python train.py --model="contrastive image-text model" --horizontal_flip=true --encoder_norm="rmsnorm" --encoder_mlp_ratio=4 --encoder_conv_stem=true --text_encoder_layers=8 --text_encoder_positions="sincos" --momentum=0.9 --epochs=10.4
Rows from block 3 of the image encoder of a small contrastive image-text model, named by matrix and row number. Rows with one number belong to one neuron. Each number is 500 + 40 x the weight over its row's rms, rounded and kept within 0 to 999. All counts start at 0. Numbers have three digits each.
After each neuron's rows are labels from the 100 images, of 14848, where the neuron reaches its highest value: "strongest on" is what is common among them. Only what is clearly more common there than usual is listed. The data: photos with spoken descriptions (Open Images, Localized Narratives). In brackets: how many of the 100, against the usual share in percent.
# fc1: MLP up (encoder.blocks.3.mlp.fc1.weight, 1280x320), inputs 80-159
# fc2: MLP down (encoder.blocks.3.mlp.fc2.weight, 320x1280, transposed), outputs 80-159

fc1.177:562561591510556479533467415592509556587499527558447469522535447517440545506470530574527489557511539506526491476462520509430556482469481518430487515469501579522530488544441454473476477472516447576516464432543517567501530487495539549511528499
fc2.177:464523467508543518490556475535562459530430525434469567414458537598512461498486557443569443520479436444533499500425485506445498487473522553469488511423488460538563535497523553488526470494501426438445465408470545453435535514481503484511464559
strongest on: text has "man" (34 vs 12.1); text has "wearing" (30 vs 12.4); text has "black" (26 vs 9.6)

fc1.363:566456544494558478511511495498536518532538522506505533475489508465544477526525543559536523457457502433454526476484495452514529451458601513536516503466429475453479461504472427504464552503478419507496499548441552456485476517556473504486581493
fc2.363:500478383573526538501472410546453568538388526485544471527455499524459537561547567499493500438513455535471451460466451489521492481562489491563551495554459480527494438499453505483502485518509548547457545497480473468529504471478427530550509442
strongest on: text has "table" (36 vs 12.8); text has "sitting" (33 vs 15)

fc1.586:503485517534423550462500519488544459462535417541414536516435521474539498527563475499465439425457524499492500522474500499518457521518495494440513542537527461509520494571492587478476563450581468507498499461458467486579550532491457537546494453
fc2.586:455457444462509520537490499416525525517450466542488459528542523524495460521415481481518525472539461499505538499467487460473476514475537443504519505420460603514498564492442469510488515573519482499489482521518489536483469523526584520496511483
strongest on: text has "man" (29 vs 12.1); text has "wearing" (29 vs 12.4)

fc1.32:452476504471473497494418542530515499515453475478456496561541433523481415421501491525428428510491447439485463483482508510557509473544523558415520430506544593582515506520535484498432494496527461421538484481509501454466555493475490501490501462
fc2.32:484497419496470485439496566484487563512518463445496458569561528527526484506478410436488352496485529481485473481535519497461510509455441511495570537562564450488469512499507472485506511493490519527512546442587536494584481493477541534586429518
strongest on: text has "standing" (53 vs 23.4); text has "wall" (45 vs 20); text has "man" (31 vs 12.1); text has "two" (28 vs 10.9)

fc1.482:450464528482467494517540503468465478492504495494517520449527466524460548515468519536589546505442524514496468518625514549558485504427571466513522479545520480467495480518409584469502470504459518446490473508488541488452437474506429462480493480
fc2.482:482500511518618517485499533509530423458509581495496477485467520465526464506571515485569476518523509401499602518506526490502486517484464471582540539504464497455520520530501493556537489456530553540558487517497556524478508497460566524521495516
strongest on: text has "sky" (67 vs 24.7); text has "buildings" (31 vs 11.1); text has "clouds" (27 vs 4.2); text has "water" (26 vs 8.1)

fc1.711:453540474474477501456501482487489488479559534579527564551540533443567462433491561559497514473496546604508507492547496471474545504553533414544467465504529522470555456465531575504486469458439504451410514447575525513530481473476517470457510492
fc2.711:495529604548505518559543576518579584462477484566502466530483433573480572581564503483496450503519480539483453422412488432545485477522502444546510499449505514546511521465548441527439512532460543485565491478480448456514532484470514519487491493
strongest on: text has "road" (30 vs 8.2)

fc1.387:442498477495514574489551481514458463523549566527497544477392503466563627533453540435481453524501494530467499525542537463463488483490515511499480532550506453556466527479474496462532426457437522547438501439416488493536539457410500504589573487
fc2.387:472521570510494495478489484499524500496477447422494497454389564544487447516480485496481539507475535469521528515497488478523471473541476479487513537496526478460470551464530511490518519471477520419484506450488444579481487544495573511396513501
strongest on: text has "man" (30 vs 12.1); text has "black" (26 vs 9.6)

fc1.292:510515599504570497525561454480443515549479493629574557479457414518553451495445535481496507518570455506467438507531450522509516534520576571486493483485467494464555460502483519513465529427461518492540496558516534486468496476468506470459563505
fc2.292:562513472541538542492506562487458526502503445577502520513543490464495513494465492509444474499504527516497484418482479490484538521531495495539487482565440513557509486481424538500448466525512516403511488486410457453468480545474571522449506547
strongest on: text has "buildings" (54 vs 11.1); text has "sky" (51 vs 24.7); text has "building" (39 vs 8.6); text has "road" (36 vs 8.2)

fc1.104:503497520558432442467481506425467494529535469495477480470471509484469429473518517500523502457510477488520535547552528491494417481459480488504503475471525453472516535443450528493508504495458510479500569511459434440537426529471499512495502467
fc2.104:456525583451497517526526470446618529497525438473546503529464520506454496543439497531514488506522480500492437454419543458543394469493521426550513454531530519491450541492490521528536487496540445525466454502485507505514479525463529537437478508
strongest on: text has "lights" (58 vs 7.8)

fc1.352:503518504508462430500477499416455426522474489569580508489465533502491546504574566505512473514539561479482440537540502497505476479471493479556458503557449521439576502512538475577535462495529549482477513481521529515524557482550421484481382508
fc2.352:541445485471523417532555481490437496441525503536551466474516486530501489489422508498485560464489499479439473400465406541528455554443426514489461481531571521488473569470491498480471560422500475507532536471528475459529474464556499509544458572
strongest on: text has "flowers" (31 vs 3.1)

fc1.591:538436519474518458482487562469542464584516497536426494560441471547533495485496522580525524524513399484445542528484498441504492554457540446456523486452504529475438516518515505499522510517404523492446431548492474517551550467564507483484519466
fc2.591:489481480576448460495525490531434499461489524404511509548450542478515522545553481464486487506538569519447436490578427479481554420541510565462448539510526530478538472502451517549476483489462483514543518523469488490511496465594526579535475518
strongest on: text has "woman" (31 vs 8.9)

fc1.705:568517487459540485525589480477485503494491493506495456522508442473547510505547503488478565470566448485535556501504443493498530556548474518490523438440523499461470540476455600445571480526500508456494444557526474548590456545422441417551486466
fc2.705:493484505573510433507499548463496499429495516509568508483497490494479526537473503515493518475543561584452443450434493478407478512482506562533553523528513591546516515479514499454443530480530468510470521534583518531456511557538490436469527474
strongest on: text has "table" (33 vs 12.8)

fc1.388:449565480454531540566504565557553564490524479480546498534478502455524556421573497497454500610491540470466497497528493522494500550450505468528514522455453486485522462543585474494540496531484571504500513517519448474501527532516527572469526483
fc2.388:568448523515467565494476549502546494523586563557576478507383513477496511571546530559440545473469492512464524439474485453486526452479506542464515511541476499539483506534391537453548504546455526423484538487459534503513477535464512489525521486
strongest on: text has "wall" (46 vs 20)

fc1.678:534493565563473465537555584550530503496540518504396467507498545516491563608486440560482468513542437481461561462503496388495467476522563531455539579444515549542507526507470497537444513476510508507533516551527519439526555444551568528486460567
fc2.678:470629469517491481504496441448455516418482476461488537519539509466469555496509482528489590517527516497536478548590509524471556457514511558513460528516455492528524472449496595533516472493526486503442519471548496482553494458461448503434494527
strongest on: text has "food" (37 vs 3); text has "table" (31 vs 12.8); text has "plate" (26 vs 2.1)

fc1.634:471489547532529523490461514484529452553439474479494488418449568486443553534524510549464511498485440492462463398493487487560472521496479518524504492553468552475526551531487493459501484490488459421488478497546513463521477456496489478470578504
fc2.634:544500515470546510501416521508507536511506542505422513502498448464531462539535477463480471467453517554518515505465494487498511485501488456482523448493457486561489522535460506525469583562461575564495490499503481444466498526532514502483540537
strongest on: text has "buildings" (35 vs 11.1)

fc1.335:504482539525495466496446515507508556507526394474525481442519536430516486494509514529531480451563483483501503500483521488453527497503528515529552496589519455461547473505531441542491524553537499538483502456484496501475461415491540494555552415
fc2.335:488446519557482501565547454492473523498478531523563489548512510480471515508542503450521421441508498479535523527428491440456535587557495498485509547523455479486508525437536539467562581584455537539455502453554517552531438544459507496503527517
strongest on: text has "road" (39 vs 8.2)

fc1.230:531436440539504519489519470475532540521470564468500429545520531445491447501531446545457498541459523501537514515528492457521424457547558428505492402432528466421489512472487504514433529540510530476501511453498557492476500471433457540503489463
fc2.230:526574507464482510551603514469519532578450529486550507521486534453439500594479443529526520490464573512488547524582467500542569551493506555472494465476474578502517521541368470501481524416484549518517489500454520461551569526570506470424508460
strongest on: text has "road" (29 vs 8.2); text has "building" (25 vs 8.6)

fc1.455:460457483507521475512474533390496483516467513481490537510492543536519517478528580469492488537595504556478511498507497450510458513508521469579560492446480546500453528512497531543488509520501510539532462471416501484533518561461556516606524532
fc2.455:432503480529492420515537515473451496540422492486565497502503547459532523488506466487500494467475489534537506474520422466451533479493551419488472440562488463500461427549454469459530478513550490467466542468515511513478542459538398527412533501
strongest on: text has "grass" (26 vs 9.7)

fc1.87:486400507535498546536413457608483457552485473515558475507457536564482494455448515445468522451545531448508497481469473518545524536506548515478507468501464501489526528606512448522501524470550531548545491494453427490488470511521467507473571451
fc2.87:566549567506513472473490467504513525491521515559447547486517442463580452509537489459471537492536484440557582554475506513529495477560501413507530530518439465455561464475464551518565509485474409466519553478568548480492495490445459512483453529
strongest on: text has "water" (46 vs 8.1)

fc1.636:617589589442480503544447503504564515547546437518503476475462509543492500507523515529450466464482496537540532450499526473475490497461443546510537467448506541594506511555560515578488516480539445537552473510481544457481476449454463515544468423
fc2.636:549528453382494534575546491501534462492463531478501473548480478503530463484469473470486516536496578451554475495495537529556462542431501457448513468558566470507555468454472516491530629509483488508545480584491422486489510571479529489542533491
strongest on: text has "trees" (82 vs 27.3); text has "sky" (59 vs 24.7); text has "grass" (35 vs 9.7)

fc1.382:396496522487464547497522494502521542547522512533437485530571520425482536502562477399405505514556463460571541462485518491465446504474497459528555499426496476531479493464559547597570503547535511522514538509558470471473490435460479523459440515
fc2.382:431540502476542525530520464480532477525475429490530535411467494490538518525491451552457525499532478462545495481512507473537561413532484603548535476514503450465538569551491506433597524526495487511416492505479525571458510441458525502486534488
strongest on: text has "plants" (38 vs 9.8); text has "grass" (25 vs 9.7)

fc1.582:440478438460474452518476491477416542501502573458538561486594527431504548482483461518587507413541545461503490453513558510415467506442443491577501488533478499436582500377494422427520546502558491542561531565464477533457502480504431556557483518
fc2.582:470516441479567554526513467527566487440473443519587445551447487519526466512435461432473540530489480562527469523513487583562451464486517521474542589441547478491472527514557554509505522522424489469591528562484487508467512508529503452493517574
strongest on: text has "people" (63 vs 22.2); text has "standing" (51 vs 23.4); text has "sitting" (35 vs 15); text has "them" (29 vs 6)

fc1.126:441471485482426520464505424469492524562517440475469489582450547461474467522467503567485433467595502500459537574502452551557497510463493527465423454537546515486533490529421467545503472515447511488426505499553487497442493475472585445532464538
fc2.126:556464489532557447472609544478546529469566488439494448440530443530493478446528441491524514465414530517529497412481536495537552483519524497526538509527474453456570521495484523489516507468514501535391547508435463501456517488439539490541479427
strongest on: text has "road" (41 vs 8.2)

fc1.651:456522487470522626563345479519533476461558471525467463553529547436500481521440447481510559478480523551475442510499444512560504501486502550507524527526498535541459517483508512478563493531444482486454463505517497517566451435522506502441506463
fc2.651:483455545525484492494500478551505582528528468530529443510545570526524503463511458448527521508484565534550521422507509522500501453518478454445473536484548503559501510519525515473507506492496489485478496490527492521562541571493533513460585495
strongest on: text has "road" (32 vs 8.2); text has "water" (30 vs 8.1)

fc1.466:523431546491562511426560511497491525548512498465497382542527498442519466489502544551485488529497471467416466517480499428540512527546473493531505490448519436512526425476473438462552477545544504473460497565550494480535512521501444558461510512
fc2.466:496498441499493556594476573485450479508457453485546557459491496483500513463456514453518454590421449456434409481481585531549477538449547554541527522594471427468492487526473476480454469498563516524484551520485510488480535528394549497479505467
strongest on: text has "table" (33 vs 12.8)

fc1.237:514487480514471517517466460555509465480525457513524461548480509500448473462494467420508567518418525506513529448546533510462560457444596476488508542480534445477558486519483489459511505448426490510553454458484485557500546395497574487502479400
fc2.237:492472451481555507476523515469449518560476447431436517531515526513499458498471461453418489539454512477464558470522495527554472535555524459570597554544470519511495530486517507443487563450488548386409507497491561598478515502507473556519442490
strongest on: text has "man" (34 vs 12.1)

fc1.682:531492533495545449520494538531494482510454471556543563439532559427481434554460511519546492528411480555421455489438499525524546510394523516554449479548449490554513526515556543516458434547410428541455483486500474521511465476497517498489503468
fc2.682:520507498489461479507479494483617520417489547465530570559520528456563507545484446438568474541483441490513512534507481533569511466565498470518463502548486498511462487520510518504529447534466500558445517476579473494502510535473540493465471489
strongest on: text has "buildings" (27 vs 11.1)

fc1.764:530522494558515493473519493484531489556445567526499523541502585501475543534437497507465510522486561493512508477515523535533459459480504528542509504518526561497462499484523494444500496503504575508552456563495425510466565501539526509475461455
fc2.764:525489510507476457514534485499548454556438556511518460520535495471546502532490518491463494459479447528545396480509511545485489477486494516479479472504473484520478504479486500601582530466499504511426500559527507581567546494457512412543504459
strongest on: text has "table" (31 vs 12.8)

fc1.691:563442520550456473541522471506484495471440528564548541475517574496540542562509448539446511477532502577546507468515498570590525503530493470509461560547474500500528477422431488489515502521486473509440529485491495453477479525501545532484548500
fc2.691:472513462473498475466431493542477596511476475436440542444521447492434510446486412523485474456515446470489483412544539481439477535487504498555539533481514550504443439507502526464555515398535469473425495453460460520482540518577461475563566482
strongest on: text has "water" (32 vs 8.1)

fc1.622:555540445465460541457525472497601446488417427436536469524425593506564523481537453524518455469468513536569489466473559495547499488482523521471489504482432560499521492501527485562497506464537479541486573467506435459458513414494515503508472507
fc2.622:555466469528480549495459563495464556559531496513468461429501476498509508516495473460550591444426492432492518511501486472508462469516463553512565450528484480488493520435465512474491487435536508452428485424456438399486487500466536479567434521
strongest on: text has "lights" (35 vs 7.8)

fc1.161:526529562502497533572485562501416543517526429505538425487525510508498460430500569522492488480483431511570544562474459535577481434505462541536585502451499443507422499528515433544536496473437410507480467537440450459571425489504531525476437520
fc2.161:527424468591526451498519484523488507491466532539497573555569529525509494472530525515486467500468458564492542495444516515386491560505457530528476513569424494512486505492475456471495555526472446505614434520466542542584563527499492526469503540
strongest on: text has "woman" (27 vs 8.9)

fc1.133:531449532482508444464468498518438503452531511471487485460496492533479530575510420579400495494521440494554481561506534535494446521545575458499457516541500537519520467434533523495499419504546522482523529473574417534466507478462532545530582512
fc2.133:477485522555517547506519521553414563499467466482466458480493450534436552514393531483528474505478521497501423504481557513586422547501547468501493529435506542562534502512546489472499545528528518432468465466566547482503429527556487411478459536
strongest on: text has "wall" (43 vs 20); text has "table" (30 vs 12.8); text has "chairs" (26 vs 6.7)

fc1.283:454468531498481471541530554437488476489503553510397517498373474512499553475500537504533524497468486526613548501531512427469526526556565518494588498462540483552457489517427555549455450524531501471488484494581508524576542560503567485493478549
fc2.283:474645434511499479503541419481479461443482447488514463536554530490455563507553426473535497463597524506522551510549478495527481472504539522477517517414457575493543492492476502465512488533483513538457510479473570492449455539499516549424498487
strongest on: text has "food" (44 vs 3); text has "plate" (33 vs 2.1)

fc1.34:479499551499593524493446571515473448503485527587472518558474492520521531473530554501512450546466502496533502528514494492470480479579546468540522484476451529506539488518519468541415452442520489532451504519519498529497547482539524439469497532
fc2.34:474513452490494475546504520493528475445481506482461521488425499464418562569487495491518453513592535503523527512527448511429507458500494559517475506463463464511453507476496528497580488419457522504411469525470515488529529508510488562526461518
strongest on: text has "woman" (33 vs 8.9)

fc1.179:507465486496430504503481464483476473506540531482544394532557503577519516556463458574458514531535521516559475552468512451474477472495488527524555496538466449480490500495444535605533483448515541471504483468509477429466473518387505470623449524
fc2.179:511465480498508432600573482562548501570595447441483502483528438514521490517550531502470491481423482481421502532507511488581462567560481545516491520395532561520523465507509474505495486455540476522473505485469404491501520538555566481461440437
strongest on: text has "grass" (33 vs 9.7)

fc1.200:449544437491502514475464575519551498529432512472502499581474502471519535474525535561520462459498494527461549454467497493491496464520514454567474531425509496493500482530626514490477448531524519534455458491540490480467473504564469488458444520
fc2.200:462457486433507390541601520546517589497548547496509423507489532498489504521466579561411514435485532466487473522509493586515493528486508572555537512487489439515503417475529522490487562544464503486489514418496489512477510606535530507553474460
strongest on: text has "road" (46 vs 8.2); text has "buildings" (40 vs 11.1); text has "vehicles" (33 vs 4.2); text has "building" (25 vs 8.6)

fc1.706:478506591484418503592578495474489487497608562482486467544526510545460548517500513566540448492441523551506484516397481440511473492510522581461455541518526475503512502474486488468501446405543476471511449508513500522482499497451511454451547450
fc2.706:558516540473462498487493512467542519572504523527556461506483451385522465421390511538497459442528513487514538510459487552539474517523575507488500420465578582507468464466494447505505498477539500434488498483474509476484550499519464525516456559
strongest on: text has "plants" (31 vs 9.8)

fc1.46:523566509480514498490475518524484528503504494513489461515579474466474461424498495487435553551501470440518488545473480517492425448464507542560465471454468564506451542474452456461536518631476498416565532514463521482449544460520474523547446508
fc2.46:507474482455562472478516455478504544540579468501510482471545509516493489440423431451474546439542471471506497480461485484611515566554483464410452530503474569473494476506530506457521498482485522468533517448541509493559507541547462513487472567
strongest on: text has "flowers" (25 vs 3.1)

fc1.560:420464566511440506480583478407457463494489471453511481470479508500462524447543482587516475510511432492517492586514486510506485505543575460574561523510424487503546538536457413487478517479539515462439514501451518508517546481559511490540520451
fc2.560:489521422508478553525440569464455485529502489486528498516451526469421441498465485469480532555512526526549532469503427497504529566537468439521432479413510490451442532506442460564496503537475447490527569542500461540507448541464557484490552543
strongest on: text has "man" (36 vs 12.1); text has "woman" (25 vs 8.9)

fc1.3:397533517503551506507513493500527509573546426541454513495498508528464451457476455577534457535528475505485529549446482461451534522522561559527495484543536550505475481461551533491480512460522537500486575625550525540461509508502495498521474459
fc2.3:542455491504483522451529514541547485462514439544487507525568539517542437483526519477513450451524500534511574516539501459558488476464465490498466601500515556470399472450409464447498503430465477466497481414480511583510510496559537507555534530
strongest on: text has "man" (30 vs 12.1); text has "two" (29 vs 10.9)

fc1.9:477523567437492537458537475441485510494502482449539466464476460495506447488473494521430509483471516566513529502532531516506503502473558509564488504512507526483592520489471458453478444513530513409436432500476524431444452494520471551486484489
fc2.9:501569509460507458533513502454491503549565519430513517573476488504516558583501532466575482528483524440501524463520550482500420521539560455501486439463472561461498470497392490503507449514495480538537562450471531501523503469565474522538433487
strongest on: text has "people" (64 vs 22.2); text has "wall" (55 vs 20); text has "table" (51 vs 12.8); text has "lights" (50 vs 7.8)

fc1.339:438462531534519580468476522523476505512435479469476486511532499490482482513475554506478498451487490501522503438520517496574463542524453510463458489544489483452475466493491500523506499489445502474477518491554377442504532432486633527488505576
fc2.339:553518482495510508482509541588474518470489502510497474445416508496517513458457480537515506432575483484495518583497578482510380440530457467497546565450519435501492493552618498567552477530494456498501543474426560529554523478410523492475565482
strongest on: text has "lights" (30 vs 7.8)

fc1.303:528551525455464505542464436425570524530565445484478515473541500523467478482495517602428531498520562534551532519507455549523462409488500470440517455499411494510473416475439518470538486588494476453547505554476511511426482507401525483494500472
fc2.303:574467497432507507418517480513510536524430490509472483500432491443528497455550496522542538463519491533411500447570436520541489504454541505536535548491480510478493463519434551594445481432500462489502477531449477549527535520572489500510502451
strongest on: text has "trees" (55 vs 27.3); text has "grass" (36 vs 9.7); text has "plants" (31 vs 9.8)

fc1.551:555513489391504524521473503537557512491456500469488497446537555455528514443443547531498580496492495457505553523527475516551534498450481507501530436500464456526528496497560426481448502490517572471498477522535503427422450571502514419518545506
fc2.551:448458443565530495501510455492481480508572435477511441479484504501533503523497522501503510468511513475464546542541486475508579477454550545517565550518516454494475523471521514429529442530448465520475469497552420491499503514419530452529497481
strongest on: text has "people" (50 vs 22.2); text has "sitting" (36 vs 15); text has "chairs" (26 vs 6.7)

fc1.685:439455455521479539460519501550501517468466558527475465479514493519495521505570509549524564556474495499538559454586546501490488448540481489506457458550453504518541532506500511562507432513511476451476462483527487466474533559503486547504508479
fc2.685:537604451497401433486494427558395517487501507529439530534541523472505498515477438543475451463467542460454447513552493551467482472530552472404500521393531472542510476491600547434439477534512558527541490593522519523453547535564554414491496482
strongest on: text has "sky" (78 vs 24.7); text has "buildings" (34 vs 11.1)

fc1.684:584477446451511505513499530562514500485503501481473538456528506571474502432448536579434547484454396512513489516483511506540513512533504457433521501561504511478453469473461493458466554493547517532454520481490477530477508439484485464545498528
fc2.684:431505438451543513460512527465428487551539470500493516515497480493533555526467521500387499489465534394502509488524471552478542520510467534494561499523528527582510523468458489543545526490470450491545431507415545523595472569506554549534520497
strongest on: text has "trees" (55 vs 27.3)

fc1.45:490548530468532557486506470479531509509443451474530505497530446481574520534417489531470517456479491521446470451559610507549471500510439606563507493503495543502409396495489557490445513554482495427535479472495450426474515492450513470493474505
fc2.45:484491452485488552450502471491571471460563510436497427474511494521477483527543520496472497491495508512521505483548585510480489486475507535535479523514599519492456462528483558487571481515535498543513546518559510437461511534549500456514488468
strongest on: text has "people" (45 vs 22.2)

fc1.74:542481500469463451481452500465488486510450562511528445501481514498389508473483527520511545536454545526492443561494531473541443428498591487531454466458502518506524468461516475524486563517507398412440486600470551539448532503517453547478526566
fc2.74:544483473494506566437505545506532474515382536496502487549525504449487502520566486441466531436507448506430507516508439503459525455474466537513492547536482518478428493474451484436508469496467392471498528448519444420486490523467537494437479577
strongest on: text has "table" (72 vs 12.8); text has "sitting" (58 vs 15); text has "people" (50 vs 22.2); text has "wall" (46 vs 20)

fc1.371:457505487422529556550445553503450464499388507468549532497519493425530484409526537509502466444505473470515498518496452514474462554573524516545530458438491480492487457462543526557515544465528474518431498573495487451437550560487526489565467500
fc2.371:504534502582508552526456500518453434506506474457549493519455504481566529558443436564515482552501509481506469529561461487493552513470472571479549491534508511471443454466412576467530489463488484480442498432473462465490412526465522487462428463
strongest on: text has "sky" (63 vs 24.7); text has "buildings" (35 vs 11.1)

fc1.687:501543484452521457611522528569509511506464526467512549497506471537532467565521509508511466553541423514536507504517468511470456496538383484483571577480531564537493385472528445545526446494492458506465547566527444532536531624452482518549477469
fc2.687:477490412517437501449529468535493468527524555491406462507534474521493506496535451530554517456494516489541566483530493556447499508433465499406484523518485511544487522491523518454479550489513535455399496460492551479443536536512505530497519504
strongest on: text has "woman" (38 vs 8.9); text has "black" (26 vs 9.6)

fc1.57:498539485549532518430495503446468486491477517504485506493485532488473518404484514531461528455514524487483551528456513495466445462465539489512490471497528440454439492502493427525557510460451495489556536491552535523489529477483534501535503500
fc2.57:538498578519514503470537503562478501507544520418529544540521517489534483447489520489443498570474482446566498476548420523499523494579506494486456481444578520519514610455575434453537475491537505445445515495494547544485473506477473592504515513
strongest on: text has "wall" (55 vs 20); text has "table" (34 vs 12.8); text has "sitting" (34 vs 15); text has "woman" (29 vs 8.9)

fc1.671:525530481447497538512488521464551443523478470479547543420513524499440482496494502494503534498464499473590536495480519486455496414454531455476498388550552473518453492513468410503513535494484465555524467523558430516477463461502454460482527502
fc2.671:443489489498435467541480401435458483438481525503531454436481529473585572477581428461446452533497421574488436526546494417521513460516499516493522539524527472492523532494487518453475503511496538573452552506486538507501516543460499446481459466
strongest on: text has "trees" (56 vs 27.3)

fc1.503:527459623457534491495564524471479496544515503439464517512491560536487464458502491529473517517551526551526495472473548533562503507488524586487559498481522518498533477532514461531508530474518493547449587494456507569528440528504447531526454516
fc2.503:522548394506523479433441466513552478450493515539545399473480535513570427456503521542517459530423526539554459573519463534512490521498470590552495451519463515481540520460511529430464471499512506458487580422511521447527527525505444439477537561
strongest on: text has "woman" (25 vs 8.9)

fc1.37:522524531556552541487522461503608418475436509463495536516504493522463434457584496499510493523527468459446482518490467497488453531601465529537579473500501615507558397515500512489487532458457548475503493508478448482484476524570480541428539536
fc2.37:449433473491541487467522450517466554466576476448440523448515484534534545443410432501504519423501515469488494489525444428511552515506483442504481534478539515462451568464433501457562495451550408540542539498571514479466510504525500484504456581
strongest on: text has "buildings" (29 vs 11.1)

fc1.29:563514482512529490522474403439531436498449571557445504548471539506420491467480503513536495474482471418499464549534513572524568516540462528510426503518504496488453460511528498542438619446520493484479563428490456457511499450459466486547468519
fc2.29:525481456496530542457516489546399497536520475452490498484556522528555495489487547502475511452448532520512460508460516522480499500456424432482505619463493528472563582554488510500491536541417485458516519441455549466450570425545457456475497513
strongest on: text has "flowers" (38 vs 3.1)

fc1.305:516454575518531466395495472537437506506472468461449516503466517525501493493499480466570478503558551496449517503527465496521472506466506475571446502543454515532534520510457552556440498573476472432467421472440532534508563425477517542507454503
fc2.305:466585501468503492543475398466544484447540490523453467497588556463494474447449491559473570435521560487490508456564569512515493566562606434505503517516495504422501504485497461573462472500563519423498551521563487476477553515524449497467473530
strongest on: text has "flowers" (34 vs 3.1); text has "plants" (34 vs 9.8)

fc1.201:519424534533493547480473520467513452475517504520522511446571518454469472456464526515487493532570484511498463507434499531473470455477517475489502514564489479418452468611489505604485478468524531435490513506444477513505493558501445503552531459
fc2.201:504519560457502472569466532436484463539513476493532538460525499503468505396504485530503510448495481541474507476527529498516470550526533508439538513549437527448461480539532455498557436449508537447469486556548504499552452548454540422515407599
strongest on: text has "flowers" (34 vs 3.1); text has "plants" (26 vs 9.8)

fc1.70:481483530551542555460562529464490498534469490493412484519488554511520503503514504516556382455532500504488497477428570527570501534541489458512538438529415552556545530553438451527449520522498535478501427494448561532480583434488425535473456507
fc2.70:526483497564535553548499446491478480493536532469510483461571475599481504453484519502516554515488473505512453547499484509529441479494579563493486475482438484498572445510473552462515475514575439499451546482444509508498546588482512477576470535
strongest on: text has "grass" (27 vs 9.7)

fc1.575:475525481405457510493533480526512571537571482460442506493441496517516450476534533500456458517485482546496587495425510506497427535535566462380492558493486434504502500526508513546521513516539595518531512444398449559480540508538479511555456514
fc2.575:489505502549489560549518549521529553474489455548523586501503501568609477501465473503478466530531529535482522507571548514490430515485479450511400494489496503431460538492482500463480505551565486487522440509448516538446503449485555493529512503
strongest on: text has "lights" (38 vs 7.8)

fc1.439:537554577457495480495413476505583498510555501558593514545429504410510463469542554466525529489495425505538548525557472507567487514482516558530504477545506502529499467553532513529462505460407495480516508477541444552458606503524523515500543530
fc2.439:463512493499451520460535499507552533526523496572404431530435542495543504531495465510497513501540506510547480551534515463565524469534503454561500458458484562503512454462483476485567529524544524531494472485540502449458462516542527492512471444
strongest on: text has "wall" (43 vs 20)

fc1.22:474526553499488537527531478553500524536528477528406480544549505536506506494457545554413554517517481494464475515514492500491456427488510475481510504430475495503483525466556526534494572492491509478515456534620516563441464440513477508439490515
fc2.22:473498508581500518516506430483531506537496500418536580484499472450523438464483523505515537506473473490529526503424545471467569524458457548467536455517496473482523470510433492470505511551530523494551567501510538491523437530539530477457543491
strongest on: text has "wall" (51 vs 20); text has "table" (35 vs 12.8)

fc1.68:576544519516519509506521532452494482485484542505481583588518464514486520519480480432506382485510532465505514503536476477468552546534443605522506577395529542431518538485474480463469549448516488550465546415440474528616455459545449458508553522
fc2.68:446502473481532505469474551480397410392528456521467596527531467493544460461469458485453493564485434536459511526439476535548435465472474445523464564529522526510499494434520538522485529473465507446524531473459482479468515449560499489502534497
strongest on: text has "flowers" (33 vs 3.1)

fc1.596:539508487548535463507459519515486487505467492482509479593488506483502487543516457518551526481524468520454517473468570491494458532468488493480548450479550477563533557506547485534516522510520514525529493537573473493511607525428483464506548543
fc2.596:512506430478462545472477484476443485498489528471469545529567567431479555568507498503457517489484500486462530490602497512490514397533539534425510530396494458515474479458552559547441524475502545466457575491478519572482496493540554471521508444
strongest on: text has "sky" (56 vs 24.7)

fc1.625:512490589459462496463575455457493458580448504478510487454531483459511569465480550507500535473483512480492547546483506560469434541564569507483518461501483507471560461441527501434445434482524458454425469486432481502504506483474510545433473572
fc2.625:469449523551516427468431527453449533423522522465520455447534495499481448496506594537461450556539519512476534531452496483505473529537488492544472460530500500519484591542525466520482424537508511487502493430482499581485500464522528428494542442
strongest on: text has "standing" (49 vs 23.4)

fc1.77:506508501492502491515433523493439485478534535456552560554486514473525503453440586482516496452500401480475667527515490539549506505479466537507503531413487485518482497454476450521481528481498496533404438551485462489477482489528570541558510408
fc2.77:532504539435415538594477473543516518494478558475478540507493417405503526486557540457443493464468586530470477515495484561446468478517516426496563528561424445530494453497457469515550496491546469445470527473491466448501478505473486500440512462
strongest on: text has "trees" (59 vs 27.3); text has "people" (50 vs 22.2)

fc1.631:575526418565556520426522477518546502468542440432488520384501472547537474517530522532498497514573560546483520489520464440497445506518466541491472488465500496540495492510503500496487516528544495522510474448448483487453412414474492460515399516
fc2.631:388524530441506497446424468534531528514489558532507554552509462509420500477464446498497513449402545434554463531425551469476501511466497493529540446451495580463550507464481572481487461490519538499561513482503467415533452501530513552496535549
strongest on: text has "man" (30 vs 12.1)